config = dict(
    conditioning='none',
    norm='groupnorm',
    weight_standardization=True,
    blocks_per_level=1,
    scale_shift_norm=True,
    attention=True,
    optimizer='soap',
    beta2=0.99,
    lr=0.002,
    beta1=0.95,
    shampoo_beta=0.99,
    one_sided=False,
    adamw_lr_other_params=0.00074,
    epochs=20.4,
    final_lr_fraction=0.01,
)
Rows from block 3, named by matrix and row number. Rows with one number belong to one channel. Each number is 128 + 32 x the weight over the matrix's rms, rounded and kept within 0 to 255. All counts start at 0. Numbers have three digits each.
# convs0: first 3x3 conv (model.mid.0.convs.0.weight, 128x128x3x3, standardized in use), inputs 80-89, a 3x3 kernel for each
# convs1: second 3x3 conv (model.mid.0.convs.1.weight, 128x128x3x3, standardized in use, transposed), outputs 80-89, a 3x3 kernel for each
convs0.15:117131127127122123125122150132129118130144114166148131120127135125134119124128121119125156127158115124195138128128170128132076128135128128128119132109102126128093119125128113128110159128150125138128112128128126122100119129130124119097127128114168129140131146129123157133
convs1.15:102126129148125119117127128127123136133118132123136127129144128129106128130129135124129131128132132114138128128127115128126125132129191129147126131139133128130173136120113129123130128118121120130128128115134127132123125131128128128128129127126125128123131128123123136128
convs0.16:131099172117148147155162120128129128126128128134133134160121119127124131129092136103123134131131125198000128131132017131133127126138112128125128120152116182163140128135135155129128127128101128143128157121096128128129134130135129133130128129125127128128131036142126126141
convs1.16:126128134132000128118129184130129123142129126123121128129140127105124129123113127130133129129133128125127127129121128132129128150133157129050119130123119129154129126128131129132132128129137129125128127112168144125125126129128128130143127135129132128128119134133128127127
convs0.17:097119129129135126130132127162155106122176144129128151171128125127128130140130136128145128132129158091134120132128131125152124121143148137118114141133102126143144128141123130117122133161128121135143111127164139122133128128127100133125112130127102129128128127118147124125
convs1.17:132121120130134132109120128154129130101097128128125126120127129138118128126129129121127126125170122105106126130128123128126123128116120105128127138196125128175121131140000127145136131120136111128127133118141117141137118128150128128127089128130128119110128127116116119129
convs0.18:142126239133129142142124114093126126138142144130150077127077125143124144128113092132166061123137138174118129126127104117124128136125173128125146114093097126115128127166132128150130115128127127172131147183129123086124128131156122127128130165089161128129128129135119130130
convs1.18:180127126132120129141148128128135133128145129114126125129122124128124128125127129142154130137122128132126130128118135125111128126128125125226119160255115100127255136128132127128113128134139128132129126133133131140135128139108117124126169136123124126128110125111130140131
convs0.19:147125125125148129122179129099190131147134136101135144125088142109106127156110090135128125127117128138122121125116128101114145125103119100126180083140145131108121124132176117135139128129126126167133126105121121113121130190131132156128134144115127130128135124132131145141
convs1.19:128125130129114134128051154123126131133122128128110127127131128131131131127126157163130125125128123126076128106127125159132128132125133126111128117131128121065128136130149126033149131130127117126135133128123111110150204127037114114128128134125128128129131129131128125129
convs0.20:124122241122127158129125188127127128133136094022159148127133102137092019134063107117128093140144088095112134100124144128153183095127128106148137140102131127128127127095127128114129131128128125193014148070153128131135106134090126106105129137140090127135121160134126131164
convs1.20:000186120128128128128121136128126124129136116130126135132134131134129130129134126128129200128116076151152132129135127127111126065128138107109132127125127128123151117126132130122131133126140123190144164131124129129119125119123129127128128107121122085128134122126124127134
convs0.21:110236129180188088079112127178126099155131130065123134173107137108109144115119167087132154149154054133122079111137136130124115131113136122128127145148131149128128120162125109120151126145126101155113119190120126128147128165125129117120130139123129142144110128126102099123
convs1.21:128146132126116128116113121099123147140128102140109128102109130125139128129127127143128126255124126122128135131129128122124128128114118148129119123128104129129126153154128105161121170128126129135126134134141096129134128161125163136110115130120127142128128135168138144123
convs0.22:137119116116134138036131106118064064130134178062132232186128094184078144152149130124163104126120130168103120131160132143113030124143123092146139132093128153135128145112121107121129165196119128100233128133114140128155130129130125125132135115115135129126135124127136164169
convs1.22:128128126112115099185103127107126146145129120128162126144131110143132128128133130128121111130085122224094133064124118133118163126108124127111145125137129131112176160111135120113097116124102105151126122146097118128128143114125129127123100141126129132139120117157112146125
convs0.23:128179135128115130122105142110135128131177157128109118090128129146129131131168108137000124117119128132102128127124130119135076129132124128145112128131122127144152129100121129124138128124134122127140186195129128162119128129131126152133115115012137129141128127111124113122
convs1.23:110131131157132131128132137132124128121122128129119126128131128128126130129132132127125130127127130128255091130128132130125128124000125133128128132149127137133125130126128127127127191123126128127131128150122118130129129132132128127127128025100129151111126128126127126151
convs0.24:137116126151131123125056151101119111116165118124126131129127118127128133128123139127132111126130142139129125126130126129134128069114128116127145152127121130142130133181148183127101174109109086124192099113152130104146130113126134161111083126130140142126123131157131123135
convs1.24:138143140087111141120129129126127128122117128130126133121127134126132126139135121097128029131131132130143115135128127135122129121120131145130118163176099122145137134158118145127120108090128129131092128123119098140146112125177128121127130125136143124113131146120126134129
convs0.25:129142127204128123103135114128126147127129121089110146131139143083122196121111130117129121122069124130133200129128129129150130000124117126145135100133129113128127139122100158130204129130107129128145128127130115109116128128131162141128107128139141102160109117127133113130
convs1.25:138131127226124127131104097138130128129132139107141135120110134128128124127111128127000129130130119127132143095128129131132132128131135135129128127127125134127067128150101127020122070144128115119126123107132129128130128128128127128128142128130126124128131092132121129129
convs0.26:174124127124132096097130216050124080165134118090172107119121127112129083127120136090131111132150132096122141152132131112129126101104098117129138176157119128118154137138142192111179152129090117083108175134123085141103119127110106126152130125099134124127128127193125129130
convs1.26:105161125118088144145138118146113124144125121177127128109127126128113121124129125120127146131127127134124216149128147102130097133122126127125243086104086103130125097129136122146164100128123128109107120128125125128109125122128143135166120121133164154130130121121127136112
convs0.27:143130241080108159132129143142115113130140127119123130131127138133127117134081133142127128157153123131097132137129144133132150130121106118123089094124115128155118107119117107145138127124134127122139119147120125154115176108126129121125118106135131120128125164168157145123
convs1.27:124105129128135136041126130123120110126123133128126131125116128136137166123116128152136126119209142132077134132132128128121105098128088144127128161123128128123089119128131138139207167129130128127126135126128143130118124120128128131166131128125116126128108120132110128128
convs0.28:132124165136131125135088140129164184118104054100182117118120108112095135130138162124135132188103159128046151077171138124127135128239126124123131110153129124147132032145151053127121133084136125152119122125149076191135140193085128126132129127032114109139122124131118136131
convs1.28:117141130125128133125127128133134136130127127127128121129104125128127132132123134000255133122110128129146129164100114129124126081125129130132120127141130129124130102128134136128254142104130088142140117136131107143087129127129144138127128000195131135143131119129128119126
convs0.29:127129132165072128127131129128131100122134127125141097128130128127120126124117126127126123126116129131130105127125129129129200127159137133128117138132129130145128097127131209134127127126088122125115134141127147129104127128114129118123141127118134128128092131128127130255
convs1.29:128131134123129128120128140129128128127129134129126129134128119136135127128130134130127128130128129129117129128128128123124126255126123128127128129121129126127134130141125122125119128130128136122121132128123128139130128127114125128127128133128132133129128134135128129128
convs0.30:129128094131128000106134166110113125126136152128120000129108092128107128200125120128173127151128000128147146124174123119132139125123087126123128119132130142120144128138123062127124129130147113136134125139095114125153136121129128141129128127092160136135128145128124130137
convs1.30:149130130128140055127123110149136135129121128128126126127127130138129136140128129130109125128130127130127059000149127127128010128240128128255167120099128135117109108126117131135127131148125106126125132135118128121129129129137128108159128075125127143141156127128116130116
convs0.31:125126255161134128119122072034121127119124110137125128131111131160134128141112161000129164130113065132128047131181127155104133128132120140177153170086154126243000128113125218116137000133125125178048128142134149112230136129096057124194116133130102125114255128123150128181
convs1.31:129127127057127160156128147146102123144134119134161096138122117122165084100126127128125120140130150129157156128131154178149131032126127138128131120129173101126137114140133123123127132082122160128114122119125098133119000133136131124123128125176124132051127128133132130113
convs0.32:122150108119104136141126131148120097090122198136123128120123138128137162137138144137127088129134125127129099124131117139176125116128141075128134108152128115121133124111130133131105162121129126128124120133117162136136126127093218106092145129126158128143112133115127129200
convs1.32:128128125143131128127128137127167127129134124114128125128139127120127126143127129132126124117128136147120118150126078128129122128126218177129131141133109108128128124129129110130096123139128110131125128110135129135128133128134128130065167138128066110137105127128126168122
convs0.33:120133122171150128131110102151124127077121117136125155110116130129127136050164128138128128150133087142137115130104066128123114162123137141135133125136127128133125139128127126080137145135165127149121106133144099115143129118125129144110128125092155128128130136142132103126
convs1.33:141130115143124130121118133131104129103158126123156121115121128124136128132131121128127000131124130135130127128038048129125128173125129138159127126161079114131200115113131114129138129127046134127164122138125120128134134080123129126206126136128134116127147129118130129110
convs0.34:123109144132132162136114155153128097113092147131131129118134128132126110127179107139103111126137124132134120137170108133128154106108130117132173105122126174169119135160105078189131108129139120137117167082121154122116121154113117128146098121140128128145140149104125115124
convs1.34:113149128160114126107136100137128128108147132120128125128133126136118135127127124108126148128133129127125135129161145129117111128117082098129125140128128111136130096133121151128130151128128128127120149121128126129131123127124136129128131128098131141129133129118128125122
convs0.35:117133120034131114143174189107127079127138136109130182138112146136125126130117123118101126132152116129138219118130131119110129158136122039124128131130151137131116028128110127153040132132128130132121132096134100139128124150129125148115119119144127053125131208177127130139
convs1.35:073119079206155127117042211128129129141124127130127127129126133126128127133112133130093128111129156119120128134123128048084135118157129140120186092092123132141125119123131129136072105050130114132134125149135123129139130126116140133128108123129150126123136101129143129122
convs0.36:124129128146106090127129135130124130093116127125137163132120133141126132112134158115107139187121184111141128108128106137112123127157159107128117108129149139078129122138161133122087134140134125121118121122142040139108111119136128116112147117058141130124135133127118127136
convs1.36:138118080140130128129130129122118127115129120130137112122117132123132128144123138081130132091129082125128123068125080167119136144100130122116147126134105138156127115120131137127152113126098090171138111141111136132154116128137150133128125132147128124126167118128126135082
convs0.37:148185121131129134110144071140126096110106129153117114132125138058141137148109167120124114127131134118161141129125125114122142125118137148133128139182114110140179023138150116190145194141131108167121106168134079112081128156129122119140137129127135132129125135120091134130
convs1.37:196128165140206137147043130136131131133128126136127125119130121125125123125134142145127129128207119119128128120127126091121128130121133127129107255124123040114126128121112128123131087130122134151142128136126139130162132128129122126129121129126128106120130128136119148102
convs0.38:126128128128127128129127112112063118120098116129134105133134122125128141139122112132134118132148088144095124106093119139124130150100121120141160124123083165127140102129145141128105125126116123103119134119120113121121160141102130126117120121090139141163126134073127127122
convs1.38:120128129127125129129130129128126126144150127125120124142121131118127129133122147137140128127128128130128119135143158127106115128211130125159127142161157125116142126122126128125162119134132127129125133127123130138138127128128129129130128120126129134129129127130130126131
convs0.39:126202141126130121255102115120129100091129107132050161091119129183135128125107137089119177122131128127116113128129127126096140153120133128081126144111117128110197172107113123108120127159130162088143116158104091134150123130120137166108120146148129128135129109174146172130
convs1.39:115135114159051123134117128129157120113138126128127131128131127119141122131135128162124114127126105114119145067134125125127125141128131089125116128127123119126132129128107166132129128128129125134131125128145127126135126128134134131130135129128124088128124130119130126130
convs0.40:159129132118125140171125131129166119061125128055154120117126073124147142131189136082134170135126104129129123125129047124127240143127129102095145136128130077145122142096128161133129000094124123041139140128123163018127045173089130089115201103174130000126127110149137127123
convs1.40:133160000126126222113127114135131126135118119121128116152129149132125129128129124125200129128124141101130119133129130182122149127075123125120129013101128130138255136114123131126119129143151128128110127135154127131133128126074132122128186128127125093145137117127156135142
convs0.41:129130148190127129128021129134115152119127139131128123115136132243105094123148139125124118142116130135149104128215127125128151128121185136119078128138128128157127111115129135115117127144166127126136127124166125128108149131129138128128142130134129127129128128120128128115
convs1.41:114131134136158119077191128135107128125145127130125125128126125143118128128129121122121102118128129127120115255129128131127174125103136133127176092125141141139128115119193129128147140127129129139128125112128104123121113131119128127128129128138127123145133150132144123138
convs0.42:108230000140088134111158131099255104094124127134127134131128018128078134124135162113125162127123121255115101112112131051124164155145143041222149145129126129130155115179142126133053062146129101130114022129150147137113113129143131209088131126147199129097117127125128097128
convs1.42:130136127137174139136124128148134128122106129128138126111124126130128129149139123122129125153136124136135141134105125133127126114134124154128031152120126120127132123124119131118120122116125092129128130111126127132170128128128126128128126122131125116128136147136120127122
convs0.43:136126145174108129121155098135138255092127116115124128140132128122119128131124130125118131133115156162129117128129139125075127121128123147098127088107135121129116127129122113120166123057128128255131126196132150085129123126126142127119206124132127121128134126125129127144
convs1.43:129112126095090127134126146127121118133128125119127128136131128141133129133126124126129117060128123126119140135128125126121124128137146131183131127138135129124125156123138127128130129126106126124081133138125136124127128137016123129075111144126119129152149105127140129140
convs0.44:129148117127110147130116092137126133123134129124123127128138104180131110136123124155128128099115124091176127113113129111104147144167122130180128134119121126119128186152128082120121144111205082122128126121124118136129128120143129169118118130071152098126128137129111059190
convs1.44:128136122114083041184132112128129130128128131129123128099132128137133119125134121078078205128126000128138138124129135128128131019157145126123119183134117127135130126131129122137187247102129137140136177086129127145188126126113127112128117133132130141129124117128134126141
convs0.45:128207103069155123127129128131153115134114113154127129130173128127083181133076127125115127128144118109239114129013180115116120128130118115127116109130115134136120182128125097162131128136113194121099128138255131056085142128189097117035125145140128128121134131128127127132
convs1.45:113125230132130131141131084124129126113140131130122126120125134143139118125140129254000151128125125124128181198128127116118180072123128072133114255134124128118165185129120136119133118131114137133114116121124120130109134207126127133146123146000149119123151126138128116128
convs0.46:127151123128128027208125213121134000124143130124127255120117045145133132117129101138127128127166127099168142190134127084124083128138255255100143111123165121109135133128149152208120109120146117123128133079065134219086154124032131156132136126078147144127141124159168133123
convs1.46:128128124124091128127128130126130134125133129141134128083129127127130130124124124141129146146124149126127133135129255129128128128129136127108150115128140129140141116086224131131123144125109139134127134114128129137124128127128139128132130128135128133128135125123128139125
convs0.47:178116140127126106137116127128092121143184130114129128119120147130152127120146103096126141129145131129255116128129136123129113135143136121128127139116128144121110127124123128162121143090125104146125132132110129133127129129127127122126119125134176128130130128130128125156
convs1.47:169065130179145022127132139118126130128111126118129127130127127130127123129126126128036127127127141128129128115127105128129134130128131155129127127128127130127131127125129129128170130125095108130117125125172128126131127127132133130129120120128126127088128123133121129134
convs0.48:128133122134148133115137128128161125126092121123168123132135138130123128149080103136144126128127135120136139130155126020106129137100129121128139136135124132132128128128122126128130125127095141168118140126136122126127122138128136124128148114139127133128109087128129116128
convs1.48:124116125145137128126126130118124124097132122138125129132128127125122124123128137128149127137131127113129121136143137129130127122119107129133128116111151140127123187135000117139114136142127121117102116129127128121131128127116129129125128092138127129119105109131128116123
convs0.49:103182127143104133129172128023142127100093127109089127125061173125128131160104139069141125120167079096206134127142086107122114062053151146177130117165091107124143175125132139142111103139103117100154081154121022135057160145188074118128134182112147038140126146158097133147
convs1.49:164065147119107125128156132131095128124130128129131113126173129128129122128112135072127131156148128133126127122130228127129116132128123129140126129128154132109121126142116124144083180106128131132128067112144114145117128127129136128128118129127139159123130102119135130127
convs0.50:125171127128128128128117127117128128126135134126127135128130134072131134130130129126109128125125200122128131099105129132129091128118149129165128124141153124152128138131117158144128108140127115160196115124129090134128186124125125130168132114124115128207128131128128129126
convs1.50:128134126113145130118105131106129132127129134128147129134128128133117128122129132128128120110111130129123132124128128142130128130133170126128128107120132122160020128104135123127126129116115089130133127128131120120130152126127128121128127125128128121124129152124135127132
convs0.51:128055255113135128125115145000182127103150110200133120119129140128118132122106128148116138130124133121142154126122115027130125092127145068130121122141105127122115138130120117132135139151117131079128132127119110148137130125117074137128118127184128131157128132129128129130
convs1.51:129136125134121127102126129137119115119157129126131130127069150130124139128129124127124128134152115088139127097148118127129125140123117128131132139128117136128128037124128120129135176129124124127138121130128133113125121126125084131128125255130141121123130115109128133072
convs0.52:128124126126113128131131129164130128140129137127130088109123121147135117132132123132110127125128135129113124123030129146127136132134102085161142174133238129059091125135127128139108087093139129124131120153116145189117125138128131122119158131121127125145128128143121128118
convs1.52:114127102139117091128132117129121138122130147123128159125133128131121122127132142126127125131131128071176129131128128132128022131255087129249128127126128130110128121153127130130121131156143142135116130108127124129128126128122128126127231132126128129137129128129160120139
convs0.53:098126089124089128129132000112125128129107147141190093157136127118115115146128110127174114117126102134097128147255130112128144128128130086146118141131140040171145083129127148136137177126081101118131123186108131127135168129140150123136159124063095128129124129127104127131
convs1.53:204131119126134129169070000115130118127149128131134125127115137125130129137116137125147128119128122130128127130124128128126127130240126134125126042128103129108131220142034127130117115144132121117148130128117128136122130153175128125127128142173128128138126132124144133118
convs0.54:124116128126125114142132132125128131116128145144131127138104114127127132126130131128129120158125143132139164121118106119112094166140128134129129130128131128105109104122145134132129128130104127124124128132156130120137135123123131153148108129138117126130110128128140143131
convs1.54:155123119133130100142053172119128132126127123127129133122127128146129122116124129134175124133123124128102091128133129129129144125124129128131128129117110136128130127129130178132000120132129128145134156124129130129124119128128128130134088128125130123119124118136125126147
convs0.55:103136155125122126150106141126153129127132150129135133128124120127130139113128127127125139128144148144123128127131128128128122127139123141122111133121152155128118131127131129153114113128101138125129126158140045117131128141102129127152118134132134125130128106161060139126
convs1.55:102129123131123129134140143125131128117107126130127123125112128128131119124128129129104128123126159088129127128133132119124164129157101126147132128121137131132123151140095127121148127128125148105127119130131119123127143125133132128122135119129138133158123141164127126128
convs0.56:126131203131161134108138118057126140128141033000138126128126127130125129127124142135149180113124116074128150128129139126135127121119121110151128176118082143120128117108124126118127122117130052157150099119144166128138134128132065129130065125142128124115131086120128096127
convs1.56:130133128118128148127128133123127125128143123128126128131105127123121100126128135075121255105113128087121119127127148122128129136126128110112123147123129134106123137139127131128112097129114127146117120131131129136129131129128128125129127126134121134121132135190133167045
convs0.57:142187148130106128107151126094133119126126103132151134130141142126137147077158094124132123124128160123179102044123092080128255160165210075230133168127109030044154123079134085115103091132142137165159087098047108141133124137110090121122102168098137109133130137232064164128
convs1.57:120182115132197067092128117144127131149127122120123162102103144119135130130123112133120125135146115107128126124126125047131126128139102092157122172112123088112196221143131129135180093190130078127156164119119120128135084124190132153106128143130160121122105120108126145128
convs0.58:068143121106126112110128127130128128130148156140137117099125134136137123128116128167125125158156121138133125198122110000250071113253135119137114198149091114027128129161128128127126022094180051127118073143105128123123149127129130127139132128129125123141120130142128128127
convs1.58:136125147149127130146130128133128135126132130135127129128128156134121126125130106128125128129142126128125116128129134125128126128122128130128134218129102128128129078130127128128112151126131128137124137128126120128140113133128135144015128130060127154119144126121128134132
convs0.59:115091125126143136129223138120119118132129133112156122116124116125127132121124115100126127127137128132123127008121128000128129124133127129255214006111124124150128130153116151072122133131136125137130114129120126125121119145129150115130115128117153137104129142134038068102
convs1.59:126112128127123130129132138128127128127125129130126130129129129125129128128120129128127128120127129119128130128125139131128124128127136131126191127126126127138128129121129135124121138119123126126128129122134132128148125127123136129120128129128127132129129131125142122138
convs0.60:085148141137094128114122130127123128129142137170113129123151078124174132126059128124153080142144125125010139112117148000216110107106136157119113125203050017133125060132145137131094112133127153153102128116131147118147121187090123139098128131159097097201128117187137138127
convs1.60:139176106046125140116130124109122142125121123136124127128128155129127122117109133124197122139099127128129114134116128122101153126126130126127146137054132128123098128129138120129114128140107127130138140133132124134112149194130118083127129122137126127134126130206126123090
convs0.61:118127160136057243147065125137130116116128220117137102200126000128083154130157133124134129133123130106143129122129189129079061133117121130138124105132129132049128131165117118116004172098152064134121116142136149124043151119117131129147088140129129126129000128116140127129
convs1.61:138119124138150255095127128128127128092127122128119142104126130127136135128128144203103130133121133118112127096127126204198063129133128072152127122091188128127128096183052255138114096139127160085121131122137115129127135116127128130119119124127155159120119145128089128127
convs0.62:122145110109107128137126145113118129120130126141128130123136139127125141125118134131121119130152115120167132109123128129146140153130129130128140123134133128128121124133127131128127124133137107126128126126119121098128129119088130129148127132119123129128128133130132126124
convs1.62:158127151129162131129139121116135123132127153129138118118131127122156123117127135125129128125119127128135136121131128151127127145123133140123137109120121126094091126130125118121123128128123126126128118134131107095143184128127127115129170126132129133119108139106089129129
convs0.63:129089127026129118139127139137128121186127128158126131129052128129120069126249127113147125105135120123128130150163129127128129122120128109255128134127104133113130156126130127002113144128115150079128116122129122102133255130121115120107115127128130133129184129126128129132
convs1.63:141140137149126131128223096110126127131136131130138130129106135125133130127151131123127128162133132128118128126133134123136135137129070138127062147128000214099127223128126118255165128135084126115115154123128113128080119128116130129130138112173129127135145124125112135126
convs0.64:137128116124131108177128130063115129142175116132130136128109139104146105113120134132120126128127100057132119123094126150140091131137124152150140117122115128113133139130138130146117144121042129131109122140125097134166138121123156163122135128159113123129128128148121163127
convs1.64:146091115159128115079135121118128132132112148124123128130133115131145116129117138125165139131127127136133128125105136158111129085136133129139120127128146130123163138130076152144118120127119057153112129121125126128133123123117125128131144145113135136151157138135115117131
convs0.65:127131128150128124145093041124131109126127067125130108128127132130121126127118128138116151096120087134127119140131131128145174130129142124132129118129116136126119120128128110128208168130102129126119124128129144148127127131136127121118153128138128128128128124123129128128
convs1.65:130132116120112128129096132124131129148130125131128128132129123126131126128128123129127129126129128128128130128128128139128125127119124120130128122143147129099130135123130000125148123126138121115124122152124154138131128128127112128127128126128125116128128130129114135128
convs0.66:053135127105070151171127138083107150127112131123107149109116118109167087122126142108130133154118133101158162128141133109105129070137147049128102117135141176137133157127122180130136147099132140149109148039154121139140177146129123121169150083127124124152137155114070128128
convs1.66:144113090139198106130131088119129132133146128137119169115140140127121134121120141255128137118144125095123121101126192124177125120129103134128203152056127134146123118127096129171120126127130058164104116117153170131143082255193125129126129115127153151135128131127147128109
convs0.67:150149127167131201138115100132104174144211107133138138080132125132146144132128127155130077255055125135156072107129127133000136063120129142143117146104121000129142250128092129118135144155110181127115136123113105113127156127120133121125126128103138102135153128175126154128
convs1.67:121173148066126063098128165110117135121132123134121128133128117131137126117140135120131127118128123123135113105097169122127135130132130128159140130127143107130132139115166154158096128079130126129122121120128126148123129127130123128144027120125129151128117119128127121128
convs0.68:054127130105135190115126122109105117129113108128152153092126118109109113128128128129092146120125105131144119127125176132129120129132113113094122114130137110095126128128125146118117142134121107122116095187152130131121150150128178144127150127110128128132123126130129112129
convs1.68:143130129126131130049041128122126139122130139128137151124149129129127135126123160136124147137128119128162135128129125127127145129119092136146129127129139095130134126128112131131040118131135126130127120127131131143143135118133128128123118086107126133128128156149159111121
convs0.69:124153027135130145043206128088080143165161151129134127121142128087152132060130128108139144132116119132154147154153113040208108091089136132105156191114113119114125184152098159091238130126130144106140085138089185133130153135107190108152109044144255127122098096140128111147
convs1.69:180121117128131139140142119127131127105152124128122157130122129106145121128136139125242119133135123108043127131128128131082132127128125108255141076135133133126122147126140000192162204128157144128128115130149136132136131145124133114046124160124209090143199095131123136096
convs0.70:130058135103135189136087116132126113136141131129143129147127128135145127130115124099129126124101157111130112138129115131130096131129128097128143128164131141133123127113126126114128161127143131124161132129141128126073153084163132109130126105112128124126130126117074166161
convs1.70:127136129134114124133126091118127137112127136117143132142140103119129120130117129125129133128128132000159253128112191128133132187125115129116105129131130144138161077128128128129132073126115127129131133111127127130117182128123125131127042128128134128130143126141127130119
convs0.71:026095126050123255116255000131200107150160181128107151016143138121136128163117131153255107137147091053118127128116129186125133125133102048158076075123048224097143126136116119127181171000123124255107018169121213068124191138129094144000040140158134238126143079127190000255
convs1.71:140120081094121164167138119131182113127094125128098133127138127136141116128129142130110159128117130125125226128119128119121132128130138121176087179079112183079151155123121076147130130106138147175107146127130128112130128098127148131135131130031122111121123111121141130128
convs0.72:134130127128125133094127115131111140126128123127108137112131129126129117141131117092130139132126125128127131130143127126128124118160125126190128138128125125134127143127127127125113125133171000255116136121137136103129138125113139065082148135129129126189134127128128131137
convs1.72:118115164128128128142087128140124129125129130127114139134131128143125115130140127082128120140130128129128128139126127126128129125129128132159147124128128152026128030134129198125128134129111128129128125107129123117133101128128137131118127131091134125127120128120119128128
convs0.73:147142125130115133133000120093128122127130148127083141122112130127123124146134126141125128125127128058145136133125129000159087025130130024115171145119099179174096137141124138128125128115214000147127076127170145111123115127149129195150064133125131124128156127167110124128
convs1.73:202130121119130127120128177122135135128128131125166144126120144129127148132125155118123127111126144131115117134123124127126153128126116191106128128134132128132168130131136143129136133162128129118145140094130127133143127133128128128137127129134115125129131128129125128180
convs0.74:128135012142139153139170103131087103106121118255136128128100173118130128000133116176129123102156106116124125119126229127100098128142128074135115128128158156108117130084127132124128125133125125122126116121187093132124071193107126126053166139126127117114126120101121146077
convs1.74:085108255151150075126173121127144129103133119135138135131123134121120125129130130165078127122127106086125157181169128130129134125128129120128255128127117121148128119126132122144130147128121114136134133143109125166089130136130127128127133129128125120132127125128131121105
convs0.75:158114151138144118125168129121124113145120133133155113117113123127129123149117113128101097110126132134131132112119119117131135097079134136121128128106134131115083133093121123140123114124128135171108126124125129103161143127097140167132111108128142151164174122113082114129
convs1.75:114126098123196084125127110139130151126128125103142132128125129124123129133128130136128128130127128116128117140130160117128129125127123136129223206135116131117146126142157124119128128132123121116123118131128130146127128133103126161130127124108163227145140127131097128127
convs0.76:132159067129093174137148086101107126126137133134133123133133149099151138131123114114126109123125140128183155162122134114128156097127140016126140193121152077138151063124108135198141138146126157121171156120111040147125117153133128133122198120122133044120104122136075124133
convs1.76:104101124121190106142125134115125122103125135115136140121123136127111117141132149128121130135143121078160128130181128131100126134127096131126128144151130142131127132131121120118137216119255127092167129117112144100130138102129129148139128132134128104128133148107128105140
convs0.77:127109149106082127122140127129132133122134163128129119128130123123132133121116142124129128128055126147133127128132135095140124099121130103128082131127171150115135122127127152128127177126129132137130092121126133139116184128168128128134141116139137126152106125125115119127
convs1.77:133128131128129129127128115127127131096127136130134135122134131118130128128128130126025127142181128124127126130117141129129130125128128127133120133123127142144130128119126131146133125127133128131125128128170128133145133133129120124121122124109126126138132123128128126104
convs0.78:154158211119124141128127133110081096107131124129137092128029105128129129128168118161143096165132136117127158121095112126118142132127119132124152124138126126165126128132125126119108097122127135142128114141130119129164143146134111126141124110134124134126133133126131125126
convs1.78:137134135087128126126128132130138114129123129117128124127127132127134125108128132128136134128134129128127000128136133126117124127128129138131252128136131121132135153117127130159128131178147128129123128121128119122133128129127129138141128126128128128132129132124129116128
convs0.79:126042133139147130000172102108127126173129133140117167136056088133127139165146080155155151138114122109136137074130134117140157122144127217082194131176122162129057154111147170097122094029127131122120129174125138094133127128081134114110187123134158134170121134147118128113
convs1.79:144128129125134147120141129115134100122108129131123128149090130124130121130134128104134117126164149099136120112146136094128115169093133163177117155130128069126119131147127175113128121252129116133079114128143095156116132097100119134141136134124141136156139117122094128103
convs0.80:128148116128125120128136138131136128130136143128132125115133118128131127123130133123139130113145127122131134134130130130125130128128113130128115129123134131125127135144128127138142127133128128129133107128123125131138133126128123138127129127125131131134126137128128130128
convs1.80:139130130126131128129128129126128127127126127133131134119119126122115126128127127128117255127128128255058127131128128115112128121116130133118128006130129138126128088128125128123126127129170134126136136139127133143130128127127128010122138127115123128127113128110128136129
convs0.81:128062128160128109168121128116129148110134128103076118128100132129166131095125126101048132134194123090114156097126130121097066129093092127124129127118132100116134036215131122131129127116130088132139164139103115148126130142107106131124070170127128126121120127135120127125
convs1.81:121127121128125129126126099121130128128148132128128136131129106126127129129124163114124128128124106127127126132150116128126130126130082125170132128148138138128141123131132133127147128129217129130122134139125129120131113090128129216128128148129120125118129114136129118116
convs0.82:152104126109104178041121210123185107099142127129131128111046126129133000135137151125119149075128059139255129129124126110126130000116122117125170102128117124074129119112146126139255118132116116138105126154125144103122128163123070134109124140046124128163129104130255124128
convs1.82:152127207154128078160134111116120127128105145131112128128125134130129134155135126000114037239135133132126131129137127118134163134174107123135112121132024126127132128068128127131131106125134139095131134126150127118128184129122092127120126145122151125129136129113123111146
convs0.83:000255127154129138128127113132165109116171150205142101004128118132099116137114129138128131255140041037159106037135133120135127143130123140128073130148128130011145173078124000128142121236162103223124124130115193125136115126139124148099155141136134128118109133133119124123
convs1.83:177113102074126172197000242139139124129061131126116129126133134126126151127125127173081160144113128111132126136127128140231127131026147102150089139112156193136170129083129134128193145255127133128110107112129140130137129121123106129125129121130119133124126141130125108128
convs0.84:132128150135131111142124125065130124183131132129110129128129089136130053106087115128169128123132138085134140173130128123115167123131212084131132181169131233119121128133125129120117136119131050141160123130129131127114124129191126141129139146131125122128114158134126134130
convs1.84:128103129096135122234123128129126125131128121130118147127148127126116139128131125120096162089127128121183131128131115130128130127124121130113085111132128125121128126158000128128128132134140125117128128128125128128120130133012114125131128138138127144119119131116123132132
convs0.85:156114108103137140131113142122134092151156108097114122122084125106123123123134109059133145154121142118147172134089130116139149128096084146127206128101117116130120159130122151148132129126131127086104152134114113132122089147128147117128111111178159109173107139123142127127
convs1.85:147136131128114121112127118130128126137125126128127129133117131100129128117129136135127127118134124126123139110135130150169127118118156054126129128132185127128138168121125129134224125124121132138146107128124127143114129162128130132125152138127131128128132126133114126128
convs0.86:130092131138136112104146170117111133140124130122152114117133108120129112130132091126119147133150118147140129129126134132192129130104094141124142131120183126130208120123073128156141120148157131118116124128083131133132121123128098129128130128128128125173133120132123130123
convs1.86:128120128123129142118105157108125091124128129136124127132119128139127143120132127145132123132121130129124128134137145115115126136086061134125129027126105127123127132127125129133126133125130130130133128113121122130096150135135107131129137124120111136142126119157128127093